From a checkpoint of a small image captioner.
Model: 6.94M parameters, 48-pixel images, encoder arch mobilenet_v2, encoder norm groupnorm, encoder depths [2, 2, 3, 2], encoder widths [16, 24, 48, 80], decoder width 256, decoder layers 8, decoder norm layernorm, decoder activation gelu_tanh.
Rows from block 5 of the text decoder of a small image captioner, named by matrix and row number. Rows with one number belong to one neuron. Each number is 128 + 32 x the weight over its row's rms, rounded and kept within 0 to 255. All counts start at 0. After the name is the row's rms in percent of the matrix's.
After each neuron's rows are labels from the 100 texts, of 14848, where the neuron reaches its highest value: "tokens" is the input token at the peak. Only what is clearly more common there than usual is listed. The data: regions of photos with short descriptions (Visual Genome). In brackets: how many of the 100, against the usual share in percent.
# fc1: MLP up (decoder.blocks.5.mlp.fc1.weight, 512x256), inputs 0-85
# fc2: MLP down (decoder.blocks.5.mlp.fc2.weight, 256x512, transposed), outputs 0-85

fc1.364 095 [103  89 137 105 142 120 141 164 109 124 142  91 134 185 224 128 123 155 134 104 120 107  99  98  86 121 102 214 155 121  93  91 134 136  63 131 120 156 158 100 197 117  72 116 160 117 116 183 158 124 135 141 151 154 123 100 126 104 181  91 131  84 150 108  91 123 104 151 149 162 137 141 178 113 165  93 107 159 148 144  99 123  96  67 128 116]
fc2.364 100 [150  89 123 149 145 104 125 136 122 140 138 106 122 159 145 122  87 139 151 155 121 188 116 185 101 126 142 118  94 109 108  90 154  92 160  64 116  82 109 146 119 156 110 142 176 163 121 155 111 143 188 140 118  93 129 148 153 163 152 134 110 122 178 158  89 115 184 137 111 137 122  75  91 112 180 180  61 197 141 159 128 136  87 185 116 169]
tokens: "o" (75 vs 5.7)

fc1.60 095 [103 127 137 103 110 149 136 124 124 135 157 197 106 123 127 112  87 146  87  90 182  53 167  93 142 121  68 112 197 140 117 157 109 133  83  88 124 114 114  79 170 140 123 107  93 119  95  72 133 188  80 149 101 166  86 125 175  98 135 142  90 116 160  92  93 119 126  75 101  78 151 126  96 195  98  68  98 149 141  90 113 151  85 160 104 106]
fc2.60 097 [149 153 127  56 165  93 190 161 157 122 138 164 102 115 143 149 187 124 133 176 115 158  71  83 112 124 127 166 136 162  98  90 177 132 125 135 150 180 102 151 126  94  64  90 126 116 156 108 149 129 122 115  79 157 148 172 129 120  85 108 147 128 125 173  92  72 129 168 194  90  85 118 160 121  85 127 129  91 190 104  87 151 127  77 195  83]
tokens: "s" (31 vs 4.6); "n" (24 vs 6); "e" (21 vs 8.7); "h" (12 vs 3.9)

fc1.59 095 [152 193 171 102 147 126  86 124 164  84  82 105 138 168 143  69 100 126 109 141 125 213 105 180 138 150 131 104 136 148 133 128 133 150 130 117 111  85 151 128 145 141 112 123 136 173 148 142 120  98 112 115 133 117 153 116  69 125 160 102 127 185 155 142 157  69 139 112  93  74 127 124  97 123 162 126 135 183 128 135 160  97 114 195 170 140]
fc2.59 097 [122  63 140 151 143 142 122 185  77 135  89 150 148 151 101 134 145  85 125 169 109  87 119 134 166 170  74 127 139 147  98 118  78 171  90 162 111 115 185 149 119 170 155 121 150 108 169 104 130 154 124 193 183  94 138 126 132 107 101 173  72 166 103  92  94  73 133 155 139 159 154  79 125 110  75 127 152 136 186  41 116 149  64 110 115  80]
tokens: "a" (38 vs 7.3); "t" (19 vs 6.2); "g" (17 vs 2.4); "b" (15 vs 2.1)

fc1.321 088 [ 81 129 208 119 141 106 130  67  74 137 115 121  72 166 135  91  44 150 143  98 122 105 132 108 177 170 136 128 122 102  74  45 137  98  98 143 157 178 152 108  86 112 140 122 108 199  50  75  91 132 150 128 129 114 127 144 127 144 159  61 169 220 107 102 136 124 140 167 188 111  88 136 143  88  71 157 181 115 155 144 159 148 103 170 154 118]
fc2.321 094 [105 126 119 136 129 125 121 100 128 164 115  72 104 128 155  92 110 109 132 155 211 180  92 104  99 132 155 110 160 134 196 130 138 119 107 146 106  85 134  93 162 116 124  90 119 122 121 143 149 173 134  91 190 149 115 158 150 141 135 136  83 133 161  97 210  53 130 148 135 169  90 108 109 164 113 166  56 166 164 159 183 150 133  97 138 171]
tokens: "w" (33 vs 2.3); "r" (25 vs 5); "i" (16 vs 5.6)

fc1.311 101 [159  92 110 119 129 108 107 124 128 148 147 124  72 165 166 106 129 120 123 113 137 146 182 106 149 124 172  94 159 149 138 104 111 121 101  80 115  81 136 136 111 116 131 157  78  99 112 147 146  84 110  49 118 116  45 134 132 168  56 141 157  50 119 100 127 103 133 144 106 181  88 125 160 135 138 120 138 183 186 138 164 152  99 123 144 151]
fc2.311 097 [121 115  85 107  99 154 185 111 117 152 131 117 164 136 110 113 112 129 141 127 137 147 150 146 154 130  88 139 105 135  97 172 118 139 150 120  89 160 108 110 169 140 131 159 169 113 165 114  99 153 157 140 145 145 124  99  89 242 192 155 115 100 119  94 124  72 179 113 113 163 114 184 149 108 145  98 120 170 103 119 134  63 157 113 135 101]
tokens: "r" (61 vs 5); "a" (36 vs 7.3)

fc1.384 090 [152 168 117 159 173 144 122 158 128 180  98 153  98 176 159 152 119 144 124  67 134 115 188 166 153 133 103  60 110 159  64 126 104 102 114 145 187 150 103 169 153 168 120 152 110 106 153 113 129 135 140  96 102  42 144 105 110  80  99  96 122 138 165 134 129  56 136 137 129 100 126  76  84 141 139  68 149 145 158 137 109  87  82 168 128 125]
fc2.384 094 [131 133  99  66 134 154 113 165 159 128 124  89 136 171 165 109  85  98 182 105 134 163 120 105 164 128 134 119 172  83 147  98 217 148 165 115 183 132 135  92 179 139 123 106 162 118 167 149 113 128 111 117  79 170 143 175 116  96 118 167  92 151 135 119 100 108 122 165 141 120 145  90 112 121 142  92 125 156 135  90  68 116  93  89 225  81]
tokens: "r" (53 vs 5); "t" (35 vs 6.2)

fc1.46 098 [152 125  92 104 166 133 113 116 179  97  95  84 169 147 148 175 190  97 119 124 132 134 146 126 141 165 145 110  90 134 155 160 139  82 125  48  95 145 166 205 108  90 138 131 117 112 119 102 157 168  91  52  98  80  96 151 139 109 134 121  59  86 118 148 176  94  98 147  99 160 116  99 194 207  91  85  95 149 119 159 118  99 126 116 155 102]
fc2.46 103 [ 87  79 103 124 100 117 168 115  92 149 106 170 133  91 116  94  99 190 174  64 120 115 118 177  86 107 108 121 100 199 162 104  90 135 152 136  74  77 158  91 129 148 130 171 106 119 108 118 134 100 131 181 151 174  93  90 106  90 127 146 107 165 139 134  87 106 163  87 135 180 190 117 139  81 161 104 143 117 157 116 103 120 139 128 139 103]
tokens: "a" (40 vs 7.3); "i" (31 vs 5.6); "u" (16 vs 1.5)

fc1.168 099 [ 98 129 171 146 115 117 165 146 171  91 173 142  65 111  80 114 138 165 170 110 198 113 171 168 178 198 186 157 147 142  50 166 169 158  54  84 108 123 128 146  88  94 111 141 100 111 196 143  74  93 126  94 142 102 131 177 117 102 160 125 122 122 150 125 124  86  96 120 155 113 119 119 111  91 124 172 126 211 112 119 151 167 123 119 160 142]
fc2.168 098 [ 58  96 144 145 191  92 149 155 169 141 163 127 116 105 176 160 180 100 161  91 151 127 110  85  75  96 147 135 105 164  96 132 134  92  90 110 129 156 124  88 160 143 122 124 103 201 135 116 130 140 113 125 114 101 112 158 101 170  68 158 152 157 144 105 176 128  48  96 199 116 139 170 162  89  93 108 152 166 148 147 193 182 140 108  84 157]
tokens: "s" (73 vs 4.6)

fc1.511 108 [147 133 172 109 184 155 109 142 136 114 137  95  97 133  81 139 104 170 132 105 183 110  87 104 104 153 141 116 190 175 146 178 146 136 106 141 119 143 180 127 175 118 152 156 139 144 122 121 135 177  80  99 114 125 142  87 112 122 147 175 139 136  70 130 101 140 143 112 143 103 148 119 154 109 116 126 150 137 127 188 128 139 150 133 157 115]
fc2.511 103 [127 153 123 116 134 132 175 120 102 196 165  84 120 154 122 117 139 143 167 121 135 116 143 134 164  99  96 140 120 136 151 135  91  93 114 195 126 105 232 118 123 156 109 152 132 118 202 108  53 117 103 137 150 110 128  81 134 155  87  92 146 122  82 124  97 119 113 157 153 137 116 197 146 188 153 153 162 135 162 107 151 138 124 114 175 111]
tokens: " " (96 vs 14.8)

fc1.85 094 [ 76 118  63  96 140 159 174 136 114 175 110  82 135  79 114 109 112 138 166 138 104 176 119 121 174 117 146 166 102 127 100 125 183 170 133 114  89 127 119 119 131 139  70 173  86 182  93  99 102  98 178 142 122 138 100  98  51 132  83 128 186 137 188 105 103 127 121 140 114 133 169 158 124 103  99  62  61 149  75 152 164  88  88 132 145 162]
fc2.85 094 [ 91 151 102  73 124 125  77  76 141  77 111  91  88 190 138 156 101 172 102 114  96  59 168 137  66 153 134 141 142  83 111 127 128 133 120 139 155 131  88 144 118  90 119 181 165 103 109 170 113 130  80 151 145 143 103 119 140 129 101 121 120 143 143 121 202 173 146 127 122 141 103 164 151 106 135 178 147 150  95 119 137 139 145 134 107 163]
tokens: "s" (73 vs 4.6); "a" (23 vs 7.3)

fc1.245 111 [160 130 169 170 104 172 155 157 105  93 110 163  86 161  83 143 113 211 118 173  77 117 105 155 171 156 124 165 148 141 112 104 146 158 117 151 137 117 126 114 148 113 143 176  75 146 121 135 110  35 179 131 118 137 175 119 108 133 163  98 112 123 112 152 101  89 151 142 112  64 177 157 137 167 172  94  49 164 173  87 123 142 148 173 124  88]
fc2.245 107 [103 120 133 156 125 131 127 126 109 134 120 174 178 140  85  63 208 155 207 121 144 161 101 122 107  61 148  48 118 185 111 151 155 153  91 130 133  96 160 171 159 139 148  81 139 110  78 161 128 145 105 139 111 141 139 107 119 152  73  92 140 131  94 103 101 115 130  72 150 142 206 163 114 136  99 145 146 131 131 122 103 164  91 143 135 100]
tokens: "o" (26 vs 5.7); "e" (23 vs 8.7); "a" (19 vs 7.3); "m" (16 vs 1.3)

fc1.199 103 [113 164 155 123 107 118 128 132 127  96 140 142 203 118 114  99  60 110  87  59 132  87 173 127 186 117  83  70 149 193  85 116 154 111 154 174 120 125 153 142  80 114  97 105  51 134 136 144 111 154 168 142 178 164 121 169 121 131  63 141 134  78 122 171  81 100 151 118 120 116 194 145 105 155 108 192 103 119 119 106 112 176 109 107 170 174]
fc2.199 101 [ 90  94  90 146 127 118 150 168 155 178  77 119 124 201 107 132 107 112 112 110  78 178 138 123 100  84  87 130 172 103 131 153  98 125  91  89 142 135 147 135  91 122 174  91 127 122 153 112 149 144 116 164 110 108 116 186 128 162 165 126  46 124 126 109 114 138 146 152 136 177  59 125 158  71 139  84 177 138 183 134 158 148 128 128 165 109]
tokens: "w" (24 vs 2.3); "i" (18 vs 5.6); "n" (12 vs 6)

fc1.3 098 [145 111 102 162 125 107 148 113 136 179 142  91 154 183 122  92 143 104 178  89 134 126 152 134 124 143 163  79 127  93  98 155 150  87  79 130 185 129 210 133 147  56 149 106 212 116 128 120  85 156  91 114 126 101 113 121 127  91  90  67 162 152  98 126 146  64 142 166 145  50  93 105 172 123 138 170 114  71 142 126  86 148 114 130 110 164]
fc2.3 099 [135 160  99  81 137 167 149 121 109 170 110 125  91  94 128  91 140 122  93 182 112  35 100 154 164 137 153 177 121 117 108 175 182 119 129 132 145 161  91  99 108 178 117 164 164 219 130 158 118  92 130 156 155 100 139  57 137 157 147 116 121 105 153 156 149 143 146  94 112 172 182 102 144 134 102  97 121 172 103 115 142 129 148 125 104 122]
tokens: "o" (81 vs 5.7); "u" (7 vs 1.5)

fc1.136 110 [169 117 165 103 132 196 216 126 118 203 130 162  95 158 140 166 169 124 136 142 171 111 137 113 121 139 105 163  81 152 132  84 132 107 120 136 156 112 170 107 110  51  76 122 115 100 102 104  74 159 118  94 212  99 154 183 126 155 173 174  86 123  76 118 121 133 136 104  98 121  66 147 143 171 163 115 124 118 100 198 109 113  84 156 139 161]
fc2.136 103 [105 144 147 142 127  96 133 136 168  95 101 163 115  94 150  94 136  56 107 128 115 153 159  83  49 124 127 167 182 124 165 134 134 167 125  94 127 147 124  80 105 124  96 130 123 186 170 131 112 123  97 100 155 179  88  93 149 177  85 113 132 134 156 170 113 117 161 129 113 141  71 101 109 157  67 144 150 120 116 182 139  86 148 114 108  84]
tokens: "h" (29 vs 3.9); "v" (26 vs 0.4); "r" (21 vs 5)

fc1.465 104 [ 96 106 186 116 147 128 114 150  99 133 109 139 139 190 118 111 111 142 134 112 118 160  94 113  77 107 122 149 147  85  64 146 115 133 100 133 132 108  94  92 139 111 142  92 164 151 136  69  80 130 145 197 126 128 166 192  70 190  73 124 127 132 105 162 123  88 101 149 124 127 137 142 114 115 116  83 185 101 111  89 174 130 131 171  92 155]
fc2.465 093 [ 90 107 121  98 142  66  78 115 191 148 174 141 123  92 133 123 124 128 123 133 159 153 100  66  79 171 117 138 169 164 137 133 120 152  67 142 141 112 173 144 121 161 131  96 159 153 133 102 110 193 134 106 179 126  86 165  84 171 132 183 109 101 121 130 104 162 134 167  74 114 143 117 159 114 161 116 104 115 177 103 224 111 110 148  98 184]
tokens: "r" (42 vs 5); "c" (37 vs 2.3)

fc1.55 107 [182 107 121 130 116 129 145 149 153 154 129 107 176  94 174 134 161 110 154  72 143 135 130 166 161 167 139 127 139 118  68 149 107 142 118 117 118 161 138 142 150 176 130 202  95 149  79 126 149 128  79  86 167 111 102 114 114 141 148 150 120  74 158 196 125  82 116 130 123  97 111 152 151 196 205 158  97 118 136  82 102 139 188 139 107 153]
fc2.55 108 [101 118 123 168 115 132 193 137 109 114 104 116 174 153 130 145  74 136 107 137 125 130 192 131 133  94 187  82 108 173 101 140  76 104 123 153 182 128 125 184  94 122  59 122  87 100 135 149 118 132 100 119 108 156 194 113  92 114 148 115 124 135 136  99 157 104 167 120 136  78 123 110 161  98 149 120 140 132  99 175 158 181 154  99 160 105]
tokens: "v" (27 vs 0.4); "s" (18 vs 4.6); "f" (15 vs 1.4); "u" (7 vs 1.5)

fc1.103 089 [ 81 100 163 100  87  85  88 156 177  77 160 100 166  99 177 164 179 112 146 162 156 118 175  52 139 132 108 172 132 127 188 160 173 123  95 171 123 136 209 128 157 127 128 183  82 170 137 134  53  76  69  96 128 146  87 126  98  78 107 155 104 115 182  54 161 157 118  88 135  98 157 103 126 127 134  77 154 163 118 117 126 156 132 128  92 159]
fc2.103 088 [137 106 193 131 147  98 142 145 176 125  71 148 127 168 160 147 158 141 123 163  78 108  81 174 107 107 147 106  83 158 140 129 104  94 134 139 108 127 152  80 132 126 141 153 144  61 175 128 104 125 108  91 141 118 149  82 119 158 180 114 117 132 182 155 155 172 122 109 141  84  97 126 125  99  94 134 161 121 100  95 173 167 104 113 107  88]
tokens: "o" (78 vs 5.7)

fc1.134 107 [110 164 125  99 117 126 147 164 109 114 128 166  65 130 135 141  62 125 166 138 127 137 156 131 112 142 181 161 161 179 108 113 148 146  88 128  84 118 160 155 107 161 115  89 169  52 141 177 144 121 144 137 132 148  57  93 100 161  83 116 158  72 124 148 112 165 147  99  81  91 151 149 169 160 106 123 150  90 119 113  57 111  78 101 107  99]
fc2.134 110 [ 77 124 141 142  96 172 234  67 127 164  99 133 128 148 148 118 172  97 103 155  60  99  91 108 113 124  85  93  82 199  76 170 156 102  91  91  68 105 121 153 137 101 150 133 112  54 114 110 146 130 127 172 129  91 109 119 118 101  98 154 125 188 122 198 100 158 140  86 131 118 154 119 125 116 112 135 161 119 123 132 127  94 149 180 137 179]
tokens: "r" (70 vs 5); "u" (14 vs 1.5)

fc1.154 101 [148 174 107 145 106 131  97  94 163 125 150  98 111 151 173 121 153 148 100 109 170 107 118 145 175  85  79 166 161 151  87 136 159 100 162 190  54  89 105 158 110 135 154 153 147  98  95 118 123 154 123 150 139 124  93 136 150 135 143 173 208 162 124 123  57 188 119  94 168 122 118  86 119 103 166 145 107  81 110 197  75 139 133 120 126 147]
fc2.154 104 [154 160  98 152 133 142  56 127 105 154  73  74 120 159 149 242  91 140 143 163 185  80 173  92 127 131 127 157 111  81 128 134 147 133 146 153  92 129 134 106 141 165 134 117 101  90 136 100 149  92 123 197  95 103 143 139 164  81  93 179 185 167 128 126  58 133  85 177 144 110 150 107 178 110 146 100 135 111 133 128 112 110 155 157 110  99]
tokens: "v" (36 vs 0.4); "r" (34 vs 5); "t" (15 vs 6.2); "l" (8 vs 3.9)

fc1.485 100 [132 114 184 143 113 136 116  60 108 177  86 142  80 115 118  80 114 142 145 138  64  84 132 105  81 129 106 106 160 134 188 151 144 138 105 118 193 152 147 161 104 139 178  83  72 141 176 147 123 176 142 153 150 162  96  85  93 160 182  88  69 121  99 171 118  99 152 144 115 107 187 171 111 131 129 132 126 137 151 104  96 147  97  95  68 166]
fc2.485 105 [125 127 140 136 109 104 109 123 118 148  92  66 116 148 128 159 157 130 204 135 131 125 130 156 109 124 105 132 152 178 135 147 156 193 128 107 152 159  97 120 169 122 132 139 121  84 162 151 106  55 138 143 115 132 130  91  97 163 124 141  74 164 162 166  93 140  95  94 164  83 118  85 105 165 119 155 110 171 165 130 137 113 178 130  64 107]
tokens: "r" (54 vs 5); "t" (27 vs 6.2)

fc1.370 103 [181  99 121 162  91 169 121 100 109  97 133  72 164 220 158 140 115 147 144 183 137 116 119  90 141 133 171 129 131  92  97 133 173 148 185 119 152 151 151 108 167 105 120 125 184  86 145 120 118 166 126 111  97  99 111 177 155 144 111 114 185 144 146  79 175 110 165 167  86 181 150 101 155 157 136 170 172 179 105  97  99 119  89 126 185  96]
fc2.370 102 [103 155 105 115  93 113 143 157 167 119  43 143 139 102 166  78 110 184 148 105 115 127  87 133 143 128  85 168 126 139 150 138 145 121 126 110  84 137 108 141  91 120 112 143 165 118 134  91  96 126 124 152  60  93 111  82 144  66 160  67  95 116 105 115 121 145 155 127 109 146 182 163 135 106 178 121 136 166 185 101 163 115 114 131  98 153]
tokens: "o" (49 vs 5.7); "g" (41 vs 2.4)

fc1.322 090 [128 135 152 183 118 151 185  76 137  89  74 120 111 153  76 110 162  16 150 137  89 146 138 133 122 161  76 140  53 165  87 147 179 174 182 119 153 156  94  89  94 193 125 153 199 123 114 170 108  93 104  78  93 106 138 132 106  95  68 147 105 180 105 158 177 124 104 137  78 111 130 117 161 151  97 145 100 174 107 144 131 116 181 123 138  96]
fc2.322 097 [132 124  97 156 101 132 142 168 114 171 160 157 128  71 129 171 152 180 157 106  80  91 121 168  85  93 126 155 104  92 154 160 136 157 127  76 125 137 103 108 101 179 128 143 154 130  84 100 107  64 138 110 107 103  96 119 126  92 143 170 167  96 153 152 129 116 105 102 141 181  99 120 139  66  78 163  71 127 119  99 121 111  91 162 183 132]
tokens: "w" (52 vs 2.3); "p" (29 vs 1.7); "b" (10 vs 2.1)

fc1.491 094 [134 109 106 164  79 161  95 177  50 122  92 184 117 130 176 139 110 101 119 133  97 167 125 133 129 103 125 150 153 153  89 134 136  55 184 157 123 103 126 114 119 153  74 178 145 124 122 153 167 120 167 119  49 140 172 166 115 152  98 155 174 124 139  87 105 141 113 116  75 129 137 132 133 153  74 128 118  94 116 177 101 133 123 108 167 170]
fc2.491 105 [156 114 111 124 139 154  78 174  90 123 195 207 103 148 126 131 107 163  76 128 110 165 125 166 142 167 142 114 132  96 146 146 174 159  70  47 125  96  95 153 144  85 170  71 132  96 105  87 103  72 147 140 111 151  93 119 127 136 115  85 133 135 161  80 138 110 112  78 196 122 132 122 187 109 152 140  79  96 145 105 177 124 190 199  99 109]
tokens: " " (86 vs 14.8)

fc1.100 110 [152 108 138 127  83 152  42 105 174  75 122 154 126  96 179 107 144 135 149 124 144 157 105 148  96 148 129  99 137 149 103  79 125  80  98 174 170 159 166 136 180 151 109 145 130 118 104 178 132 116 162 127 131 141 129 145 101 114 108 146 125 143  91 145 166 144  73 147 123 125  92  49 172 102 150 174 173 143 155 146 108 203 109 171 104 160]
fc2.100 102 [175 167 169 167 196 175 120 161 127 183 103 124  86 122  82 174 164 123 139 114  81 124 156 126 120 175 130 155 133 157  89  98 119  78 121  81  96 165 143 128 118 152 152  90  95  77 149 146  95 126 123 205 136 155 139 161  23 102 160 181 120 166 143 123 133 150 155 110 109 171 121 156 196 118 181 173  96 117  63 207 135 170 105 109 168 107]
tokens: "s" (19 vs 4.6); "c" (19 vs 2.3); "z" (18 vs 0.1); "g" (13 vs 2.4)

fc1.99 090 [124 123 146 195 128 173 118 137  91 127  66  91  76 161 169 113 116  81 115 153 108 136  95  99 104 134 121 143 114  93  92  86  95 113 120 126 142  97 172  58 129 123 116 120 160 102  97 108 195 171 123  82  78 197  57 151 106 159 140 126 111 106 164 102 119  89 150 160  79 154 142  83 129 132 129 109 122 110 195 167  76 141  92 169 219 129]
fc2.99 092 [133  35 155 166  84 161 161 118 150 140 108 100 129 119 143  81 161 202  76  47 156 115 127 121 130  87 126 119 118 156 162 125 135  81 153 124  84  96 181 121 116  68 133 168 120 160 116  97  50 219 119 121 155 134  78 137 153 145 131 101 127 111  66  37 115 156 125 120 158 154 111 159 180 141 142 114 101 110 125  91  44 172 149 134 109 125]
tokens: "s" (87 vs 4.6)

fc1.159 100 [ 72 124 169 185 119 199 160 209  98 208  72 133 141 151 156 113 122 139 129 157 120 199 101 165 131 141 124 162 115 170 108  78 139  73 159 109 133 143  70 148 162  98 146 117 165 130 179 169 141  91 113  94 165 105  99 174 165 149 190 140 126  82 150 113 103 128 124 126  81 154 134  89 170 134 105 155 117 109  78  64 144 116 126 141 112 182]
fc2.159 096 [135 185 105 117  82 107  95 175 146  66 151 113 130 154 109 146  93 106  96 156 180  93 121  97 144 121 131  78 182 139  86  74 159 171 120 127 109 142 134 137  87 156 118 113  79   0 110 136 166 127 150 108 128 119 162 141 110 151  90  94 100 124 147 156 125 138 136 119  87 130 101 103 162 134 179 178  89  74 140  75 148 144 137 110  95 157]
tokens: "a" (35 vs 7.3); "d" (35 vs 2.7); "p" (11 vs 1.7)

fc1.142 105 [115 160 113 112 115 152 122 120  85 150 155 131 104  72  87 150 108 115 144 142 100 177  99  71 167  70 145 106 107 117 113  64 135 152 193 156 140  68 126 164 137 111 115 178  55 122 210 135 137 174 101 178  90 104 138 109  97  86 153 129 137 125 127  52  81 123  50 170 129 145 102 101 144  42 132 146 157  63 129 132 123 103 138 120 137 106]
fc2.142 098 [118 129 149 152 105 103 116  98 143 129 152 157 168 130 120 130 121 114 160 140 153  85 100  68 110 162 141  67  63 121 120 101  73 165 167  99 179 154  90 119 140 188 167 138 131 104 156 114 121  80 158 104 112 164 134 132 186 141 180 179 108 119 138  81 142  81  91 150 142 134 109 101  87 119 127 118 104 131 102 171 139  99 123 139  85 128]
tokens: "w" (65 vs 2.3); "n" (25 vs 6)

fc1.446 091 [ 92 130  94 122 111 119 138  81  75 153 107  93 153 100 127 159 101 147 205 114  76  79 116 129  96 121 100 123 132 168  90 107 123  43 120  66 165 185 118 136 160 113 177 129 148 122 143 144 109 162 112 137 108 133 133 161 149 111 189 135 145  76 119  99 121 156 117 110 133 149 146 118 135 138 124 153  71 120  66  51 157  98 117 126 101 114]
fc2.446 097 [157 154 105 163 142  94 100 142 174 127  81 133 165 121 112 168 144 142 124 119 134 172 107 106 117 113  86  87 140 154 167 155 102 191 167 115 160 170 175 138 115 178 108 222 145  83 177 100 127  82  98 141 117 112  72 139 148 122 124 131 176 118 114 178 109 122 168 129 137 160 147 120  94 101 151  83 112 116 167 124 111 138 172 135 130 137]
tokens: " " (96 vs 14.8)

fc1.102 104 [173 115 131 111  90 153  98 171  42  98  78 148 100 175  65 118 163 141 157  85 144 107 165 170 162 117 120  96 154 121 165 169 137 102 150 139 165 180 164 144 157 135 113 146 107 185 121  76  80 139  72 113 109 185 155 153 173 157 148  98 157 108 147 134  95  89 167  77 127 116 125 154  99  77  91  98  93 150 126 115 109  96 142 146 110 137]
fc2.102 102 [ 79 162  92  70 105 162 113 109 129 186 165 152 153 156 123  99  75  83 141  73 133 130 134 137  78 128  90 155 164 128 188 166 126 107 109 148 134 149 150 147 115 196 137 126 118 128  71 104 160 164 139  81  92 139 114 122 115 102 108 163 143 131 175 119 142 107  77 138 165 145  97 164 135 109 166 176 132 107 162 100  95 117  71  88 179 126]
tokens: " " (62 vs 14.8); "o" (33 vs 5.7)

fc1.361 106 [ 81  93  67 143 163 102 181 109 143 137  86 228 151 112 134 141  81 109 135 121  92 131  88 179 136 177 128 118 220 117 118  86 125 112 142 150 130 136 175  87 174  72 111 127 114  93 187 150 184 188 132 113 171  84  68 120 108 136 170 162  88 153 129 127 120 104 149 148 134 113 113  93 120 151  93 151 153 146 110 148 143 145 147 175 145 102]
fc2.361 097 [ 56 201 154 129 152 145 112  80 191 115 102 191  54 148 121 140 165 102 122  91 148 161 173 137  86 115 160 104 166  60 152 147 130  58 128 102 106 184 113 127 112 151 131 175 133 146 175 129 139 152 117 122 151 108 173  97  97 176 156 113 151  81 166  65  69 152 113  77 106 109  72 137 140 112 125  72 121 133  92  87 106 111  98 125 111 111]
tokens: "h" (25 vs 3.9); "y" (14 vs 0.8); "s" (13 vs 4.6); "p" (10 vs 1.7)

fc1.7 103 [118 143 126 215 152 115 104 125 137 109 146 139 131 117 154 167 163 112 163 158 108 185 156 139 119 145 101  81 172  61  78 161 133 109 121 111 151 191 142 173 149 164 152 152 167 129 116 158 155 127  84 159  98  94 123 164 128 109 133  90 149  50 155  75 178  98  95 113  93 134 102 189 125 144  94 121 166 137 153 101  85 127 135 120 112 153]
fc2.7 099 [125 146 102 103 115 119 168 102 101 119 103 107 105 186 101 108 132 198 158 112 115 171 164 119 123 103 129 146 106 136 101 160 129 135 103 148 168 161 121 128  97 154 187 141 114 132  83  60 167  97 146  96 166 131 121 115 101 122  73 109 122  99 151 149 132 117  99 148 104  89 145  94  95 170 138 101 130 176 153 152 161 149  86 142 172 153]
tokens: "r" (40 vs 5); "y" (23 vs 0.8); "d" (15 vs 2.7)

fc1.163 105 [100 158 134 147 101 155 120  68 152 104 119 163  29 112 104 137 129  64 158 118 117 107 187 113 110 165  94  94 188 113 131 172 126 166  95  87 146 124 127  69 115 116  87  96  88 112  94  92  93 123 121 111  72 147 153 105 166 177 128 109  97  75 161 143 147 163  89 124 101 170 111 145 119 143 131 160 108 189 149 154 101 135 135  67  64 133]
fc2.163 101 [167 168 140  91 106 143 147 104 174  57 134 144 145 149 148  94 104 129 118 104 170 135 201  97 109  87 117 113 123 120 141 170 141 166 118 183 142 215 148 168  60 162 132  97 140 126 201 182 166 162 127 136 174 163  45 111 161 168 141  96 163 161  70 128 118 130 130 136 188 122 120 145  96 189 154 106  97 171  90 103 133 106 157  84 133 103]
tokens: "v" (31 vs 0.4); "n" (28 vs 6); "e" (26 vs 8.7); "w" (8 vs 2.3)

fc1.153 105 [109 109 174 102 142  97 174 102  76 152 186 106 122 147 111 127 111 137  97 174 133  75  86 134  94 105 159 138 146  95 111 121 147 129 124 109 108 115  59  83 138 173  80 126 186 140 106 158 123 137 156 102 126  85 103 140  84  71 164 152 129 151 183 151 137 188 186 140 119  85 118 132 110 197 154 135 152 121 122 115 171 146 121 155 115  74]
fc2.153 102 [117 161 135 103 162 154 217 120 124 117 109  99 112 155 155 149 125 106 108  91 150 117  32 121 136 173 126  83  79  50 123 165  85 165 144 159 117  96 138 151 130 129 184 113 170 131 158  92 105 107 116 100 161 101 152  99 114  86 145 126 130 134 105 141 135 164 129 104 147  95  57 121 141 123  59  82 125  51 122 184 126 103 148  71 142 135]
tokens: "w" (56 vs 2.3); "e" (32 vs 8.7)

fc1.277 098 [107 163 110 170 203  68  84  76 121 169 148  93 148 102 138 162 107 121 108 111  76 131 150  43 110  98 103 151 160 145 119 161 130  73 152 138 109 139 186 125 142 185 138  96 131 132 139 152  98 147  98 179 130  76 187  90  55  74 148 100 137 137 146 144 149 127  82 131  98 139 137 197 210 167 149 122 210 116  88 101 106 125 160 162 130 147]
fc2.277 098 [122  99 115 111 146 162 137 149 149 122 149 122  68 154 136 110 153 117 117 143 183 154  96 156 150 105 128 132 143  72  77 124 107 121 117 152  91  96 156 135 121 160 153 166 118 140 198 106 111  90 117 158 182 222 126 139  98 113  68 121 206 144  94 135 150 139 216 120 127 120  89 126 106 100 120 119 111 152 119 104 126 158 138 134 191 159]
tokens: "s" (36 vs 4.6); "r" (22 vs 5); "d" (9 vs 2.7); "w" (8 vs 2.3)

fc1.33 098 [104 138 191 140  95  95 120 133 122 192 104 123 138 103 174 158 101 144 122 181 142  56 117  88  96 164 106 154  95 160 127 189 152 166 104  86  64 141 153 165 167 142 159 216 104 204 120  71  99 104  77 160 112 228 110 153  90  75 127  84  88  99 115 133 129 161 102 134 131 129 123 102 119 157 176  96 155 144 122 186 118 106  73 159 117 114]
fc2.33 094 [ 76 130 138 130 160 175 131 126 129 172 153 137 120  82 197 124  99 119 134 128 124 135  90 149 131 141 174  94 129 105  50 102  99 127 101 144 141 115 102 124 154 129 139 152 166 148 128 128 134 117  53 127  98  98  88 176 172 133  91 160  99 136 123 137 158 106 123 107 127 172 143 103 108 157 140 131 107 105 168 127 143 159 101 158  54 146]
tokens: "r" (16 vs 5); "m" (12 vs 1.3); "s" (11 vs 4.6); "c" (10 vs 2.3)

fc1.139 099 [ 64 186 117 187 107  84 121 169 163  62 115 167 153  84  78 149 105 121 151  86 141 137  62 106 126 106 133 126 151 126  77 163 111 190 174 133 171 149  95 134 140 102 103  70 114 160 137 155  59 194 164 191 182 103 123  95 132 169 182 112 112 115  98  98 137 144  83 134 113 135 160  77 147 108 112 107 113 158  52 170 135 106 163 131 151 169]
fc2.139 092 [116 115 100  94 149  71 104  98 150 146 197 150 128 127 124 125 173 116 121 122 171 171 164 115 151 144 116 121  65 167 129  96 166  94 170 122 135  83 157 154 174 113 109 124 193 127 123  92 140 117 127 146  69 183  76  89 150 143 132 144  87 204 102 133 144 100 127 185 174 106 126  48 163 110  90 155 143 122 161 147 121 157 183 123  96 149]
tokens: "w" (42 vs 2.3); "b" (21 vs 2.1); "d" (9 vs 2.7)